config.yaml
image_size: 32
color_jitter: 0.4
activation: "gelu"
parallel_block: false
moe_every: 1
expert_mlp_ratio: 1
patch_size: [4, 4]
conv_stem: false
projector_hidden: 1024
projector_out: 256
lr: 0.0014
beta1: 0.85
beta2: 0.999
warmup_steps: 590
weight_decay: 0.1
Rows from block 2 of a small self-supervised image encoder, named by matrix and row number. Rows with one number within an expert belong to one neuron, the router's apart. Each number is 128 + 32 x the weight over its row's rms, rounded and kept within 0 to 255. All counts start at 0. Numbers have three digits each.
Before each expert's rows are labels from the 100 images, of 14848, where the router gives the expert most weight on average: "responds to" is what is common among them. Only what is clearly more common there than usual is listed. The data: microscope photos of single blood and bone marrow cells.
# router: router (model.blocks.2.mlp.router.weight, 4x256), inputs 0-85
# up: expert up (model.blocks.2.mlp.up, 4x256x256), inputs 0-85
# down: expert down (model.blocks.2.mlp.down, 4x256x256, transposed), outputs 0-85

# expert 0
responds to: smear: peripheral blood
router.0:140120107122124125097121098126114138096134143089088117122093145179248169083128143138133104152157116116128119140124122182134146142086086176120133162116112119169165137091179133122108102137122106150129126132125132175097093186136110122143069148127158098103125149
up.15:161142165113135048124255255101128082139150161045154132135135056117152130079142129133118146143134108102146173102119092132116089016116163166195114104127179142132101114154161110112117108115127130104121141137147099056167107149129133144116160156115136102152111160
down.15:138147167126099149097182152109119133140129137069140163135131089146187185056133084143110199113101120106120149190145107126142185147157090140102144119113139135124032136051089076176104092116147159141159155166118129079117140190170089138145103128153178103143116120
up.16:138120172114114133142143177093113112176150112195116103153154083129097147149065141143147216155106111168080117146093113115101151106159204104147115143153115121153134121151119163162120142145115137079155087163181135145115103105112124082179138165179093115132130152
down.16:137119099163073160170122130155130059115081110120106136082115209129159168108141098154084115137143077170161160145155147123082090137061128123126111133113187138079078148111149132098090119115102124175122125088101162151164155126162192137074122080144164204175158113
up.17:191138166134120151146092111084166109108151118125108151058108139120117114172130121118126091145125123082145203098070118097147112137119152117144142072194129110064119088163126102122128090146135139126150131101045150128118151102147108137105136127161131141173129161
down.17:067146161102069113164132131098124124125125148146128094120135135123125183119120101199118127102135095176112148118085183102168117120113123161118116110183126144084110123144092137085114167070143131122122142171143160121152148154143085145150097194164118197119152081
up.18:086149107120187137148207183143112076160137160058137138172162042115144137099170049110134139126169081134161111161134124150083115045080148181162172071125151073109104138155131083088118102102150149119134155141128112054142119138178108132136166136132117138158111119
down.18:107133074154120137107148148120152165115144145095153168135085121144178151117153076088123148071140120118117129169112104111131142127110117191151178083137129100103092113050099084148116093133137138123121145138156075088153169144118152136129160127175122104127088127
up.19:131165138121122109119144174173104120128136125160071145133147110106154106152148116110112148087196142137108145081122120151179049055095146141163074164145162103170089138130157159076108103122134250117119155098121091079154151148150184147114172140148125142110106161
down.19:073079101113122138117186184089121117204147126094174067101161127138110163150132132174136157172088122091066184169117144124168103127191132118150179147153176124137068135130122143146143116138109137093131160148112112123116150137152147096165144153112141148102109072
up.20:183183165136134144155143143104125095165184132127206162148153162128132162072089136078056121146156094095161131155194124169158112103187130155162099102078176085156144104165171095109155143123137179145118213119102123082172120117155153065098095125123131162101121160
down.20:158128129132148140127113102113159120085100092113084145149131163134095149146197148134176113151114138141178132096018161113112151141062149139134147115133135112170114144120074131116155100171137118119117139122151175159109101123049164153132159107060136106169130094
up.21:168064150190127122144143143105125097203037140131130131208143117105079107156197146112108114159114156161120108151029134090188116143080114141107133176137132113106089172165112155152104105105057141170151132084173112118105119142112103064131124135138079146131151182
down.21:072144079102114152132134142121141083091222196148150119102120148095175128095145088139120137113101192108185119157146135146116101144149109056136142127157134152208153124071063138137099147132118142113106135129096133105139134120147146180172149125144134106084120117
up.22:150119125152060137114051063143070129155132147125198129141183129120146094085174126089130126123181127088110123080161209131204084175093182090172040109103135120166182141194146102096130112102134161070101148202095150052128144141125137131131143124147075154104100144
down.22:153160135079171110131133093107071153162121163168129107138131057118107105127122173108164127113055140152096116133177110115091076116120100112100048120131113179115149157088158125162087166167185114076146124113138065146146129156105114154164088111114106106105131155
up.23:153127100157099046148231255124154087113112110082043147148166165087125130123175091126124118115171131116165147117127107124128138059184117164129182137115169137137099149135134073169086161159172132149063069127123134133151119143076150158151178147158132144145106124
down.23:131143168176112124146137143134106124088124106117182138073093157092098204074173102115126188124051141101132143159114123109092189123103124151107155147096127194141109137078114082110119083141089162107116177156120125079156118180139111167120068154125149139131165102
up.24:172134136151146144188159102146101113162090120118162141053094103125107149079173169082095135158127119088138122164039142196145123091133188077082135126196135096129119174141135101135144088125084160127093195150133087125170130145071105044174142145143172173109122166
down.24:128092118139143151106118152102162091129124090131125137219157175110132105118108142139146119133100109179149141098225157108173127160109138115164113102128211105169117094144085121124147102159142140097119099103140221124051122145122179200098134112066151082120065029
up.25:080147135156182101129168144130088132148137116165123136129125141116133132101149061060149115127141100149116134166138156149185128121119164203169165145141146059155082137094124112119118118154167190143144142144131121082135121129155169115060158116121137125102134137
down.25:116096126131172148125147164144125139160136105029200100111173062168103135117124098151116145110124094110127157141130176140138080148144121115083200115151124109115077100095163093155118161155167147097106145147171158118153182138113094084169149158115088120131089152
up.26:098165156105121175169151148148105130109151129126172116092079074129117106091097120087089199099134104162133091121136087174147107106094184130126138034155077088094138173119084086153117174108157169113142138115172155096109139156151093155145148169086176133119141107
down.26:199096067201102148151098120074131081112163160149090138146129167136136132166150130174143130103118187084118181125104122138132123116119121171133119105089139119209118124119142144120109079177141138081072134070124116113158091091117162166110147075096078031088093110
up.27:168090124143156129147121172099155061106163091145127076111140092106127116168165155226101151134148165061102191128145066137131066072231120127132086131084108121175132170122138101109115134148114179125098154102121158068126120130131180084072141135165162080163101155
down.27:158085139142144125153156122136135131106092111063122138098110169120110165115148102115130193104093118163091099138157160113184130151166184155194163114108147123089116189140122137141156084059068129117095126152112101119148089111187076145095201105113147141123116123
up.28:152128128117099216202139145118131096163126137143181150152145084137163125117128118136018140107177119147108142151112105198140126061142171119104116124131145101100094152125104116094154114129129255129143132154101166111089140138159099094092121153130082137088112140
down.28:135128114122136146116092132132162128101094093120040094156167123111110139156129159109111090149115086173144150119120134107129128133113119152155171146121165109168133065139089174132096090162102122112115125129132151136170074080116166149100142151125118111154068124
up.29:127117141107113050133165191125135092130131155113155087124124058120087131094113134111127113111112183081150134106174058132134119069170099116149078088103151177116060098172156137163095134082129127113125182106096142110143143141136107123167127155157169121123108165
down.29:153131154120109173133179149123106111101135139084098140100190140061113177089113060104130169142063138112042217110162173115051190095183113111138113118122108204160131119147071146185135112137145178098127122158123086094132068192151116125086082105123141075141091148
up.30:137195101142136159148108109124118147122157104103143113137144133103038136141114123135119151121062125100107140103165207083123113170116154081153122159117096059162154103141125137081151116096137141066071188107106095118224123132138164122111177137144087099145129103
down.30:123072165139149135147129081138143118121099181193124093061134169127135115183092123147142146142251095103180089093110161178134125162108160139116157085121089112157143116115121145064160126119152084126176103151113181149053167140131189170114128104127139138139095111
up.31:163069158110130121131131105066123154092136161174160127109168119107126114148069146155122184096130131135164173125130106109105133116136124178148086142088151117140133056120124128094137137120118129116097122126169156117175137152130069129119126155133144125015156012
down.31:112164147163129142142127141209122104191102061074132141106131091121102119094189095158101146131133113141107122094138139126125097116159136062139166202118085122057108176143145125169144170127135121113147170131123092123099107135125112022165135153090110088213147147
up.32:144105153123149150135090116112137123149120095104151173158168128128111118169147143114137134136062140116158177103070147130149150148101181112138116086122085050102153149172148124118132168144136146127116143073096178162105164133166114100117181118136129083109081115
down.32:110103185137192123161125070126151092103108110077107145140176136145187124153110096151132168174222108134169083085126179174148120138107116154174108100102135091124115142046125123093115075136158081089110116162111165106139097152062165077080136137123122121100040098

# expert 2
responds to: cell type: lymphocyte
router.2:192124147097109134127087089135121161135096134138143149113120152118106108099109140132159125085161002108146129131108170119176115173114144144127163140115085072133153158172073107127135103146153099119127126024156152069136135118182118093137173119155126212135134111
up.15:095213086179133119139129127122128037160121140153101180097115174114127128124152141160126158130135120141123126142141111136144132110160136147119119138175153000170135152109107152127054115144128140180148134233149150094137084127173166133050098110109102137157160172
down.15:138051138134145136107154162126167184102127150167117093188132082121120089148128133093096081107139175117152098089098126144159099125102123118108104135158154211105152096129113137132199114060144061135161129037107096132141082124097149079209166130135159131127103104
up.16:112111144092093117114128125129117099208173165116173115155125110122255154081100165175128136163151117113145124089144095128162097116115175145130112167131094158134136097167217124168117119113145129165136114136140121146079162156159133136119094169112123091166127107
down.16:165080125077127121059120157133242143135099092116108145150105091165153112140124149150160121115130110117176094167194118166128151145094098119146096115142099120110131130104141100094162082111154049175172083118108177192045103155090123189127154127132162089156068136
up.17:166082106140076106125148143128134190146098148097102108107124114124149142106104142128125116190082157066148082111136121103131073111129159100099120120101151162154117137161175133055138120085103137123160119178114065069175133124079127142100135099101127056115074080
down.17:134121125140207157097134177128108134140121101144143105120110132115093134111113132067096138048142151120141153095156088145142151161166104075122152148118107156106129094113177137170156132094109099149125106088123077159177094151072129161096156164132154074129158098
up.18:171087173138122110134130123065119072088105091092040179122172112078176115122147132145127101094163149136115116080106169168166138140000171157126130126153147164132166103140162120117100123153126137135123130158099097084086136149083114131128117121057110116120138089
down.18:138113132129131172135140126152179104096097133142184163074091152179167107117115146090105144154091118106191110158098075108205109135129125151108137144139112137171133105089155134120123104155078066176150124127110157164124055167121138187073151106141188124120111123
up.19:147181141068129131144186170099128102130180158098115080131121122118108139137126088114115159133086129072156135159100116126165159098086152134130156155165170125202115117115172142131091118095039149178189133145142094122141097149132167143156160062151054060126121158
down.19:160136200181142101120095116115069104115155168152111177140108120148126131119104128138102121210138120107100163162170169126161050144147121134092160119067126156093105216125155132156126149203150156122115132148134118063120154182059152171106083094101148101150128161
up.20:152080116130122128135116136191135156154111127160081097143171100164111145113116160113124127156079185085154141103155138129140099136098181128106119158124146162121121109127169142062161149123103136112144135130114090102146157076054138158088176160072081011087077130
down.20:151097082082112193147173189104173151127107118147180061156091134094105144113133103085092123098112145121113135093175041158123087137200140097145177104094152135136097129147184097148136144017153150146128125075133100075138149153138131136160151149117119101163103137
up.21:116072099136097139126115120141135129148110165150119109180125056165167159175120154181126101086070102112138202133169107128122036104121118094113140155164113150158121149147168130104118197162103124120125154151067098079102091097145162105122130169158098080170087167
down.21:166150150109123101077094209101094127129133146128131177215100062140110095091111148109110148063120153178085169117149094081093194141147123091157136117127095124116136186102145080182117110015179127141166069060140133206118143144094122097166133108109095119159142175
up.22:076096166126142148151165128089149083094165123131169144120118097164137137139161163157110148160166104161131192092071133148125120108099163125187106115179134076137110134128152067163094116160162163163096144159108148108145191168125118093117087148082089155101115138
down.22:132108128143126148146085115152118149132089160155119139126138125111146141151078162137103159162172084128100159153156149127016109176138156182122186121051077086175142151168101072180137100119108203077107124166096141141147119049159131119067083129123135112170134159
up.23:108166105152137128141142191145131092220126095134140073165156178120106123108164097139129146168159134051150096211099139142154117128169151135124120196070124075095109175155120148158074098121074141150151136081084141071105145144102108094140137152180097139125136120
down.23:088152144160133145166111147160181139131103143154111125139064143098114142162180093146077117109111116147141107126151116152126129158107124133100130099171108117087132156107101133105165177097195163160162173137125153146111160146133137157096095073151154137168100090
up.24:126136130194144150159139115097152120129160142109151192185106079145123131157184158115105066082148131148141163102090101139133114101117101117101177171148132091134103101145180091148132120145102165161093156122129079136205091151097180086090124082130136157160164153
down.24:153083140064134114098143134125164158157170199175112122145123165163131110163125147130129154127111166093107095174079119108132140139136119149107178079081132142151103138129116125134113085087123137186163101116146194113089137116154096144100162095125155075141160130
up.25:126114161130100150137147120149122146188165105113143131177080167140098131096150105085114080127126155093156098101153127147162122120071099094105093096154150139036126088119111122176078177141139129155145155136057131066124132132106086073134062141059098158114131100
down.25:123098129183201115118120130129056114094148105133147146138136112123106064142092101126093138127084143161088141148123120104187130098136139097113133094137091126115094070138103099128097161149126111066088124114059184142110078155081154158124133137128175089127079104
up.26:129148139201103092173217161124089102152082129107091109119110164102136211084116113154089122146150211140203108142113072134118114059152150154107164110156143188114062131139174088144110186167144144145093107149090130075133119155116135152118083177167121178122116129
down.26:131082169119144067091158190127141133142114127125144153151123129064122173059138094102123152074160108095109094134141104120116235128114132177150110121100153177142115144110145124143138053091148142140118126159130136104083144187094143164116061082158172098129091082
up.27:112086151089202114132096107172128149119146179086171125170135078158165120168171102085128143115151053135115139130140152144094195150103132107147092131096147060107127119152127148093139093082085147101166168175145083155156122112163101131166091095123113116065118099
down.27:119113153149133080134168149116084088187103178079149156146123120091136207058145094063108174103126158094110097160113127101111198114162170173202111125109100164121082121085154102143085129178132146137137118138123123120109169156128151110102110092121145053147099136
up.28:097150159098115136144126128164121085117205065138086080122071151138108124154122103121135180159137156106195077129114136160103162152087120160115168070098107108135146172079117137183080168164135127144162129082109182180081055101112133117120112125086132165142116164
down.28:099162106149144169151122088136143113138143111120149096104149137098101080128171131131036128145153178138055095091117112174154112139121120099120125116128131123116125095144093102125107165154096033113125176139070140138099145159140146106140159100112200151125096115
up.29:148135169125147133178207189098140080130153123105160163138158151114133177121148151133082130099103119150179173128189092134113126046134162174169173102144211134159056095098182101155179146135151175169143151174118113084134166171084146133100096063099102149169142122
down.29:155163128094180140156117116159087148131116138138120116143123117137131122203123164148115134142181134134160085140140130133130034146146152138093143106062088071099137158162062145145107140131121179109089197132140117135114181078181152129147090136150082100118139204
up.30:155132139179149124132130123133114084089183162122140159109171081131138133133193139126104133176090170075132129096090111108135083113067145110141153120211141150092131142129165077123147151140098141091116177110062119109180148161093119102086117101150094184137113189
down.30:091146131139094113103124158081207112091124128119114147121121129103178151147104152110144113167123170113098185126116113164118212124079204103119138127188196118119106139128168087138168085164091087135116096089127150203149080111136099108146161126100137106147146149
up.31:179097201154138138133176166117165062139113149093156129154183132102122155131079079111114195124142165139146202119093139128163162119068164149223126109155149129144088138174184148130123077093080146109177129145108161066117152159090079079123112043156024118106091143
down.31:128089152152088127145153141116150094113126154126112149088134150137122149138152122097102152095130158082122125145115132159076172147108171211133201171117167152160112122149146089190149120122092171159132101123117126160113110163069131175101092084091113092152135155
up.32:141151096176158163140151137115122158104094151167127114067110152156123120131185140130119083185105117075079149135058131126157107116139140136106137135160145099109124190098135132111128089145067147127110150113104047119198104154093144052117122117144142112115173171
down.32:133156093130118129118139157098098161148118102145134114137103133111131148118117188157088123100103101108149129129146138106100094108092143175148108124094131102129099143163200172158129097086050133199099155098207121164184141132148189154145090106175087106167144176

# expert 1
responds to: smear: peripheral blood
router.1:121121139169100111117113119115124091147118134134173129157167080084012098137136134168121141173048148152109161088147167050101134127116127079137059097140149116105130090148164152139139141111086145086085158130081076111155145114092149165118155135108058083135125120
up.15:172058177088151150171121124091130164116147115142179163111156140104131120129082174134074127078104140102155111188140127118116113111100161152128124131069121111129160086090137128106102143102146167176121153188191149080131180152103068184115122171116142148072143085
down.15:136131139175131164142137134170161135092102106145102142150143106170133136139203137082128090162085145135134116110157141141150145116116150097139149116178152109144131113149128118140201079171091156150121137116152133155107095139096189100143155086062136126199076118
up.16:120105160114131150112099122108148049113114058171155089127081133126123149153184132139144131100112141043099119143115153125090136127166098161118109160049128127177158138137153160134178143092073138153165121147148134089087092172139137047113062109125115172119094173
down.16:159076114178145142114120142144152116104104118151118145126149114122156079098108092202141136153120054153189105193144099165134139129093126093110124144099155141113147128112117096051139093139038093101108107117095155131087126125145115177093195131137123151168089123
up.17:182082106166149154121119111130093091150111147173124149177101095115129141166125124162132097117103135094130191103048133095152133157037132121125128193137119101117136142149150117172105080120081156147150138039116135085116139150131155075103113148125080102093153144
down.17:129157101107139104145090134140155159160078159161116145109109175123170123109196142178098153146180101151164099113116105205066058104133123108110136117160120110114175115147147124058148140078145095125145077113107212156065183100163135125124124139170157124154108087
up.18:156104127075157201142141125132182120136125139186093094149121135166167130164173142145034126165190106133129176161138088157169168092123169111075098126128155101119107142102115161105149101078127210131148131142119164102105141100174169125150147136132164126121102095
down.18:126105198146098144105133153117118121173187135083179122100164125117187101043155139081187179086128184134108133145140115072135069106187049134186087137136092160102166149113122124111088143085159099058133094070109135167113102165152114165099103163140132159123195150
up.19:137125133138175174158095089108110177067130113099132166138176135132130117173159179097093079147137154145109093120082168150148118164127091119154109190075046128085141106122150159121158063137149131083087162173162123141174220155098131126150144098138153143095086164
down.19:101113221103102128134095047157124166139105104142087096130190154128114142091117121096124118151136098100073183097154156083131116157149138128135126103172107100155123161158146169184163171098057134112121137235143115116148100106180102099129091142107106113120128136
up.20:133163135153139174156122102121114175125082134173121153137075153143121129106152146092115104124161107105109101108112181162124098136096127134107109153120088093110126129187120145124195115118150151114124164051167115105146188179144207078105129119114185138149109171
down.20:134103125157079119170173201086159125173108103128133122104135158103112169134093117089121148161182142126119135132082076153131142121198152105097175113124177149138094170121127096110157080138080192174161136178129179128112164116157144175094119102102104169143132127
up.21:120183151150163153165144152093127151078157118119139115111121096111152127094133120039067102185160154127121170098146110143134137094133078165184166202146102149157138098084141116179162118187206140178107129097102109094126144145104157128118138151133130103131101147
down.21:091164178118176146149148102134082157097139123131095132133175052101154110113138144120137154106074142098151162108146121073156104103105140168125094157151090161131151064098164122139051157176222155118065149162158177135117140149113156142092036130121131108091072224
up.22:172117172146156177158108132109138070177103146110157113171137102081127108120100155152114174133177112154144181076098112130192110141094144125168107145166119091124102130170169158125178157132108152127076147084083114104127163151149085117107167106120092109106151159
down.22:084215092110130106157126136163115171098074131153113082010066180136142149124140113176128141125165093119145076171167172137106088084162114093114121143170114117080114121126083160126132153103123147112159110116090141173176101110128157149183117173160126127146151074
up.23:135144123099166134152136143215101116131174161138152158124139197180127159085162124128105128147113118086109092194127079129133169115148138171178192087134131104096132185096094156089125069115127142115123119162140114143132103142095114077149107177179178124099140200
down.23:111188124149139115153121122114126115088154148135152103172123104130089135122103124119138120118087188140152128110118158135147134170104123154090143124114073102099145147090067150149106120147157130110109131149137096204163126118126091138109158102098154118150171102
up.24:144143131132083135206160136104100118125170081096120120115133116128157255102143087075115130154129120091139143153117138167122230141115176168106220132122133111170119137116118111155125044140153129142137152158150150100145083135120103131137134048092131106128088118
down.24:111139143123181154160133088148156074132098121175131106151146076097144065167155139184114169200132135173170083088116122130148120105100092075142087140120138051148197088074145160032139155063097078114104147144150161147140094127178164138161103191174107119124099081
up.25:103152191080118149134111129189131075114145134148131160171047037143113103120167132139122097112110139185114154125123102152133120119079143125097150098211087117095128180095090128100101183119180130164175124113142132128017151164125096149147139136155109122141108140
down.25:083109196105090125153136103070115098105130068135148109108177189103135128118134147101145089163135153095072142115121125110187115086138118169152098198130128167139079153119154138119073152151114137157090114177133051120123161163127041114129111102140127159088131143
up.26:143140143178143149118077129088126076173161114159157129153157174111122129171112155134133156140159061140110127135185135133150103146139130130147082125103113050142152094162106085116174179078163127107130146041152218130144101127255147117096091169124101169126087150
down.26:161131182121112114134142113127122143159050134144134101129160105110109100139134102164126114165091154089144092123102136147117097108119152106072118098180133095085139087129061132131095120129107132127112129163120144139101173130158158178127124147115168148155099138
up.27:125145114123166130249133170092167140157138109124179082156115176085130063118163138095017181092169129154152070107102112157147144089136105148100155102123121120153117170160111165111110141117156180112110137146118144118128196098119085162141153125134155121113116101
down.27:075164045142137147138128108109130194126108190141080136094124109210206135148116182158139138136157117156149127142096165143057108129114136119121133126183084091111114117111163117130174145171117122149135133103085140144121072065157131083159210202147074104175143109
up.28:103150159125098160153119120125144076087185063121128116143118113133141116099104105086118121103109113102122087142198128126118101126115168147184137100078088083096150193099091086145071123111175163137165110129186140074077196142135140150126150089147173138138105097
down.28:128122101170148100106117149135108128117131171144130126078086167133137172131117153178110168114129157083112157114051083168112132126141146163082128135116146140148099068168218162122173115160073100121122135100103126186155060143131164102092140154108089134118139100
up.29:102156103118147168143171153093150133134134082125145114137108150110157114110144122111060148164197135121083129145110073153089049044144129128112099167131126103155063071131112104189106149123156243153141181119096074095144147098147163109113115184172123130114168114
down.29:069049138147163187103165137118116122112130152025146124122105136132130185103108125146127147129120085155079154140147119111152106128134087144197110114182103099109092126106129102128086143152189158118122150134121123078099114158153197074159115174143190099105080102
up.30:119103145089181131130141157072115174144146138150175142093145118113164141142164101091156105067135042127136153183181138132129132113121169225124183111111135090127181122182123094127108109137152109126136132099143118105104170128146153097176177131124133073187194118
down.30:152119138099079118122127097158123176038110184126119140107113125138149109146145163093175151159109114150147099107130095150132160132111129133145098110149137128125166106139152137081159101102173051074172119158146140097106094160119129127189100116116182158054129107
up.31:183106118182117139155154184127142125155121107178146127127166193092126128171115103114118176147174097115133121180094142136205164135109133146146172161150124111178121162166122133079137116097057132104138138152122148104162124106130122083117103137160089171124144163
down.31:129055188118089137135110124128145108113085116145150098164135159153086133120173151087094108133173187116091085124076093161184161109100153152159109125133119123141205099107095148163086119095135137154137132135087128185097080169119095111161107121123128148095075108
up.32:157087108118139130117127137059111114098219081145155134136101133107176157130113116130137113139115117112107127127185103106105116152129121185167147128097168112132126099059089106156175089136116136082123099117163118112109071116171198142077101133097123139175137138
down.32:092192078128117141154109147162155096165112156158118101138094112077111120099201107200094147089137122171199165113094115162083092131185071038122109142180090127092132135099111121124113189117143138125128126095125149147096125120189132087151142143180144104124173097

# expert 3
responds to: cell type: blast
router.3:084140121113189138212186201133153131137153100152119124113131144136131131180138103073056135083157168134134110154122061188115116058174154124123174121137159179111055141112082112124134161123157255149166109190156164144122143090129125120119134107132173145137129123
up.15:139078097142156149135112104148099090126057154139138145136096071137162134144138143160145159148161080069140135111079127101173105149118115140133105143112102072100159117163064118064191111158072135098078123122104135093105116158169176102073144216159118119098112139
down.15:180211117118157108079102107167168108080127089139094190151106140163099118107142149120131115123091116124176117103131149110095143134103121131150165103042155112164136153141172141106135076121131103126107231097140131084146140121055129175138093095102136099114122135
up.16:130189155086159134144121148203136116162124135111128178154177160049030096117128142134137083147136097118119153105166139156145128141159117113163107177133126117137067117117145112104130125139095118121105151124207078087170192096110098142151174104104054070151124122
down.16:076078132127129113128121073051130109088155118118134083137189123149193137152064177130164119108137105143136080135112138136124136129100127140153136092097131110172145125081073138142122125145130154096136154119078160124112133155141138103100136142173120135149131096
up.17:151092148131158107090108137103173113070128143087125164150129131072155120089110083090174072120135137116102165102136124120107216143124088112206129139094148137106120114146163075131127092050143104127153120111114112083141155170071127110170136117100162135127090098
down.17:140100142108121116185144043139111126129106111125144099092192133171110100177166224147199109101170107126128101062151205140164048129110161130120106135111050084130127148082119123122154132150112135112090170171165149124106127104156105099101135218110078110108138183
up.18:156067147140128137133138106080131113116164165181115105176176097115110112131108162153127163124126113147134176113106126110116138126109101141140136156132124127151148089106138124104158172123124138172090134120182116087213153181121092135104137137153130149062186063
down.18:144099143139133149165141123200129090178122103080121147140154130138128104120239125153144130117140108142085143141131138110150076109154169074122113223076130118065096166174130135152112167157144114101106158104101146125114080136156073114144123136039133132155110170
up.19:161065130132121187174142116114103160195105111164104147089182082134156126126127128098106124128190103081102142135117119141129120111142173128154099086096130124100149097149070115093153120156107181107109114118022136106057107157211156087101146110117126165143113142
down.19:115085100185132111094160168167119112093147098095126148132165109138112110135141072097093159141136169161099101164077134118123078125129126081091206157116112088117107143115097163166106105122072132103152156143104131128149114131146110080092083100122087131116090121
up.20:087125070153085155177160157150160093129113111099198082171106182105156132123136116138062109108091156111169129107151102150128101072099098126080109084166182147101098125117149091165089122144161232135133162140099165058142156108139131145104117138134121137113087130
down.20:139114141095142142078095088139126124147113151111045116128173107157114156211120137162094151163121050141111096132188170166152144141087170112098155154139102058082123128095149168168145155165053083142120153131095116134138097067130142096184084150083147152145123169
up.21:128122145092140133133136155082103122181113094172130078138152050134121171152116133116119220138155116158093075141076136131090162109141155138127103144132097129168156140152113182139099136089151142080138148119183119117124113156138112035154093109175101102143108170
down.21:171112164213090116144135133162151067131121083074118124113110184101119135107153092111090113141078126147095135119150113122105102132133133153118120124128131112118157174100144075154134126073095110145106128185182111041187097139124086174167160139117154107127112133
up.22:156078149142078132118093108102150101113122114157146184110130152065134072106069134149162150096040128148162166156123139096106143148133189122141135087169120129133195079136170098141130125138118085131133071140101192126060138109102147199078130160164103105107057075
down.22:116080147103099132161179102116120089051132141153142137111126136142146141144139103181151152112190138149108091076170138142220103102156060146204052124099127167084129130072151152094118135098140126154089143104184142090110116187121098080108118132133174157085129145
up.23:069122087143206062053131150110118120141132095154003134132112136147147132155118130087255126090121085154091132112134098134158127165141135124106108155154154105133085146144133078112085130138141146116131155098108139118142126087163111128129147143117172092131100142
down.23:124116139128135154104084112124119099120132165051255145123121134122087133118131113164122113177123124124103162125103156130096079138117127213162188102117101102102137087150142080198159116136120107055116120151151117106177134152090138115168089108153133085147109168
up.24:123152115067144141130110137128117082097133091097150115154134141128109118130115158165107141130131115156156117094160116168089106133144130123138086091121148100101112113115153143120091139134177122083147179127075159132084147094147066146115113197151074121126125103
down.24:127140135162155145141169129198141125105190178127094139145126111134124124147207113154123141123161155077094186104079121138157118083129123105146148164129106158129124138141148114156160159124059121171097158114156102118159097150135149042156135141080124136142150133
up.25:122185157092125157099122123107140156195111130101133120170142111106065098123162139142137201088075120160125125106165155121126092136127094052101094111184108091175137095175186147116127139132151119167099216064124066102150174141113103201106175140141089095152126150
down.25:078090096142095146160112145160136150085063137128093118086092115143141160120097137176110116114161156125118191165114113165109144152120076096142134170127122134097109034116122133138079152124122141121153107105088161164110121116158142039125135140174113144174170127
up.26:129173126168171198152133132113118173091151154106180172162108093137115124127128111121098140146151119150062107172109142113105158147103140162129109087132124042106131099145106139138098132098152131151126177116155062141180178115177089103156101095123091171103159077
down.26:137106133176066107114147136145155093108135058103103190135156156165160107115123146172194155140111094125139126150103107114141082179165127101130136113115129153083164128176201119069106111091056107091146128133118172161095137113163165176091089177145130038126040079
up.27:158127147125157130076105104163109152179075108152159148107153176130133121118101202154154164193166085115134120108116136143152181164116135141155131067155118092151164132149151129078089098131119062108113182126132103152161113142122096140111147143099086142111187164
down.27:116141159135104160145179134145167134125122145168102138088079123151153164167130109105124112142070111067124123132155109137135157111141133142058169126129181076070083115148137137132138205126109093144146096112104110142099176138102133072133107070110122151116099082
up.28:143164126109141154137126117150101158104209085141125154104172164118069170078165116125152098139074126081101075139193121084116137141168161134143146132085111100099168137103127120111171114130155124113061134120085044138145146106119177106111180129123165115110144132
down.28:077088114150113113148091090173134178149034172162104153129094078082148104137111135122146099178121108188137169127136148175070132116102142092098136093131065115090148081196089121107148157128156093088096101131107154124094185083208115128077153193146139205134102089
up.29:155138153081103154120088133106159129134165076106161135170144145088107145155105177152122211116136108124127090102159157133131130135089136177231118125132133121114146053145151171105153108133154116104134126102180197052095146129160129162136103119094086078145101121
down.29:095141143116129125141134099161111153130063133145118143118143079102143093113161177067141057205118136146149175146095130195087100130138158111067154158170104098098131137177086103125136153117182108111085117162118060136172187114141099121105111163105160178142099125
up.30:123133108131220255131138124146165158113119136097109148117118084132099149156153144112100151138124081129145165125120123113168083108121102124146126157168123045189105125142125159076120116153107191116123165075186141098173156102177159143157163216130119063128127139
down.30:176114207141125056054205148086078114126127134125089139154080144173141121064136121152121114166147158134110138138130084098149123131177141162129165097132097140116121106149174080119110127042165122111136086158122123120113168108149090150097121110119126129108104151
up.31:161174137119092111248134074121080109170131126100140144114132139112132158018154160117055128133125140167217110121151133172212128101107120113094150106143137163150128120160136124147157136093148168099058136132118117115112120098143115107137118108141075122146112139
down.31:114154144148108170122149172137202145125129167107080130107141139164125144183107097126037109087115114121157124142177093176127153105123129140120124149132195126103139138073104134123139089120120141229133142156142170112094121105093156165147157064105208132173148082
up.32:142130123149136134123112129143123151128053119139129144080158129139126102131161108151135184145119113109160093138087136158098114127095138101148121104144114128094148091136087123142131115123108110117154148123168191101128161114125105195132162153158111109145120086
down.32:122175126122145120151126127180125086080211152108116131127163116098165130122224157105173053128097167144179201128175152122153111125156136120097136216122112144101119176131158098122107154161095124131094134135089090116148171143162075119108128127042124127116117129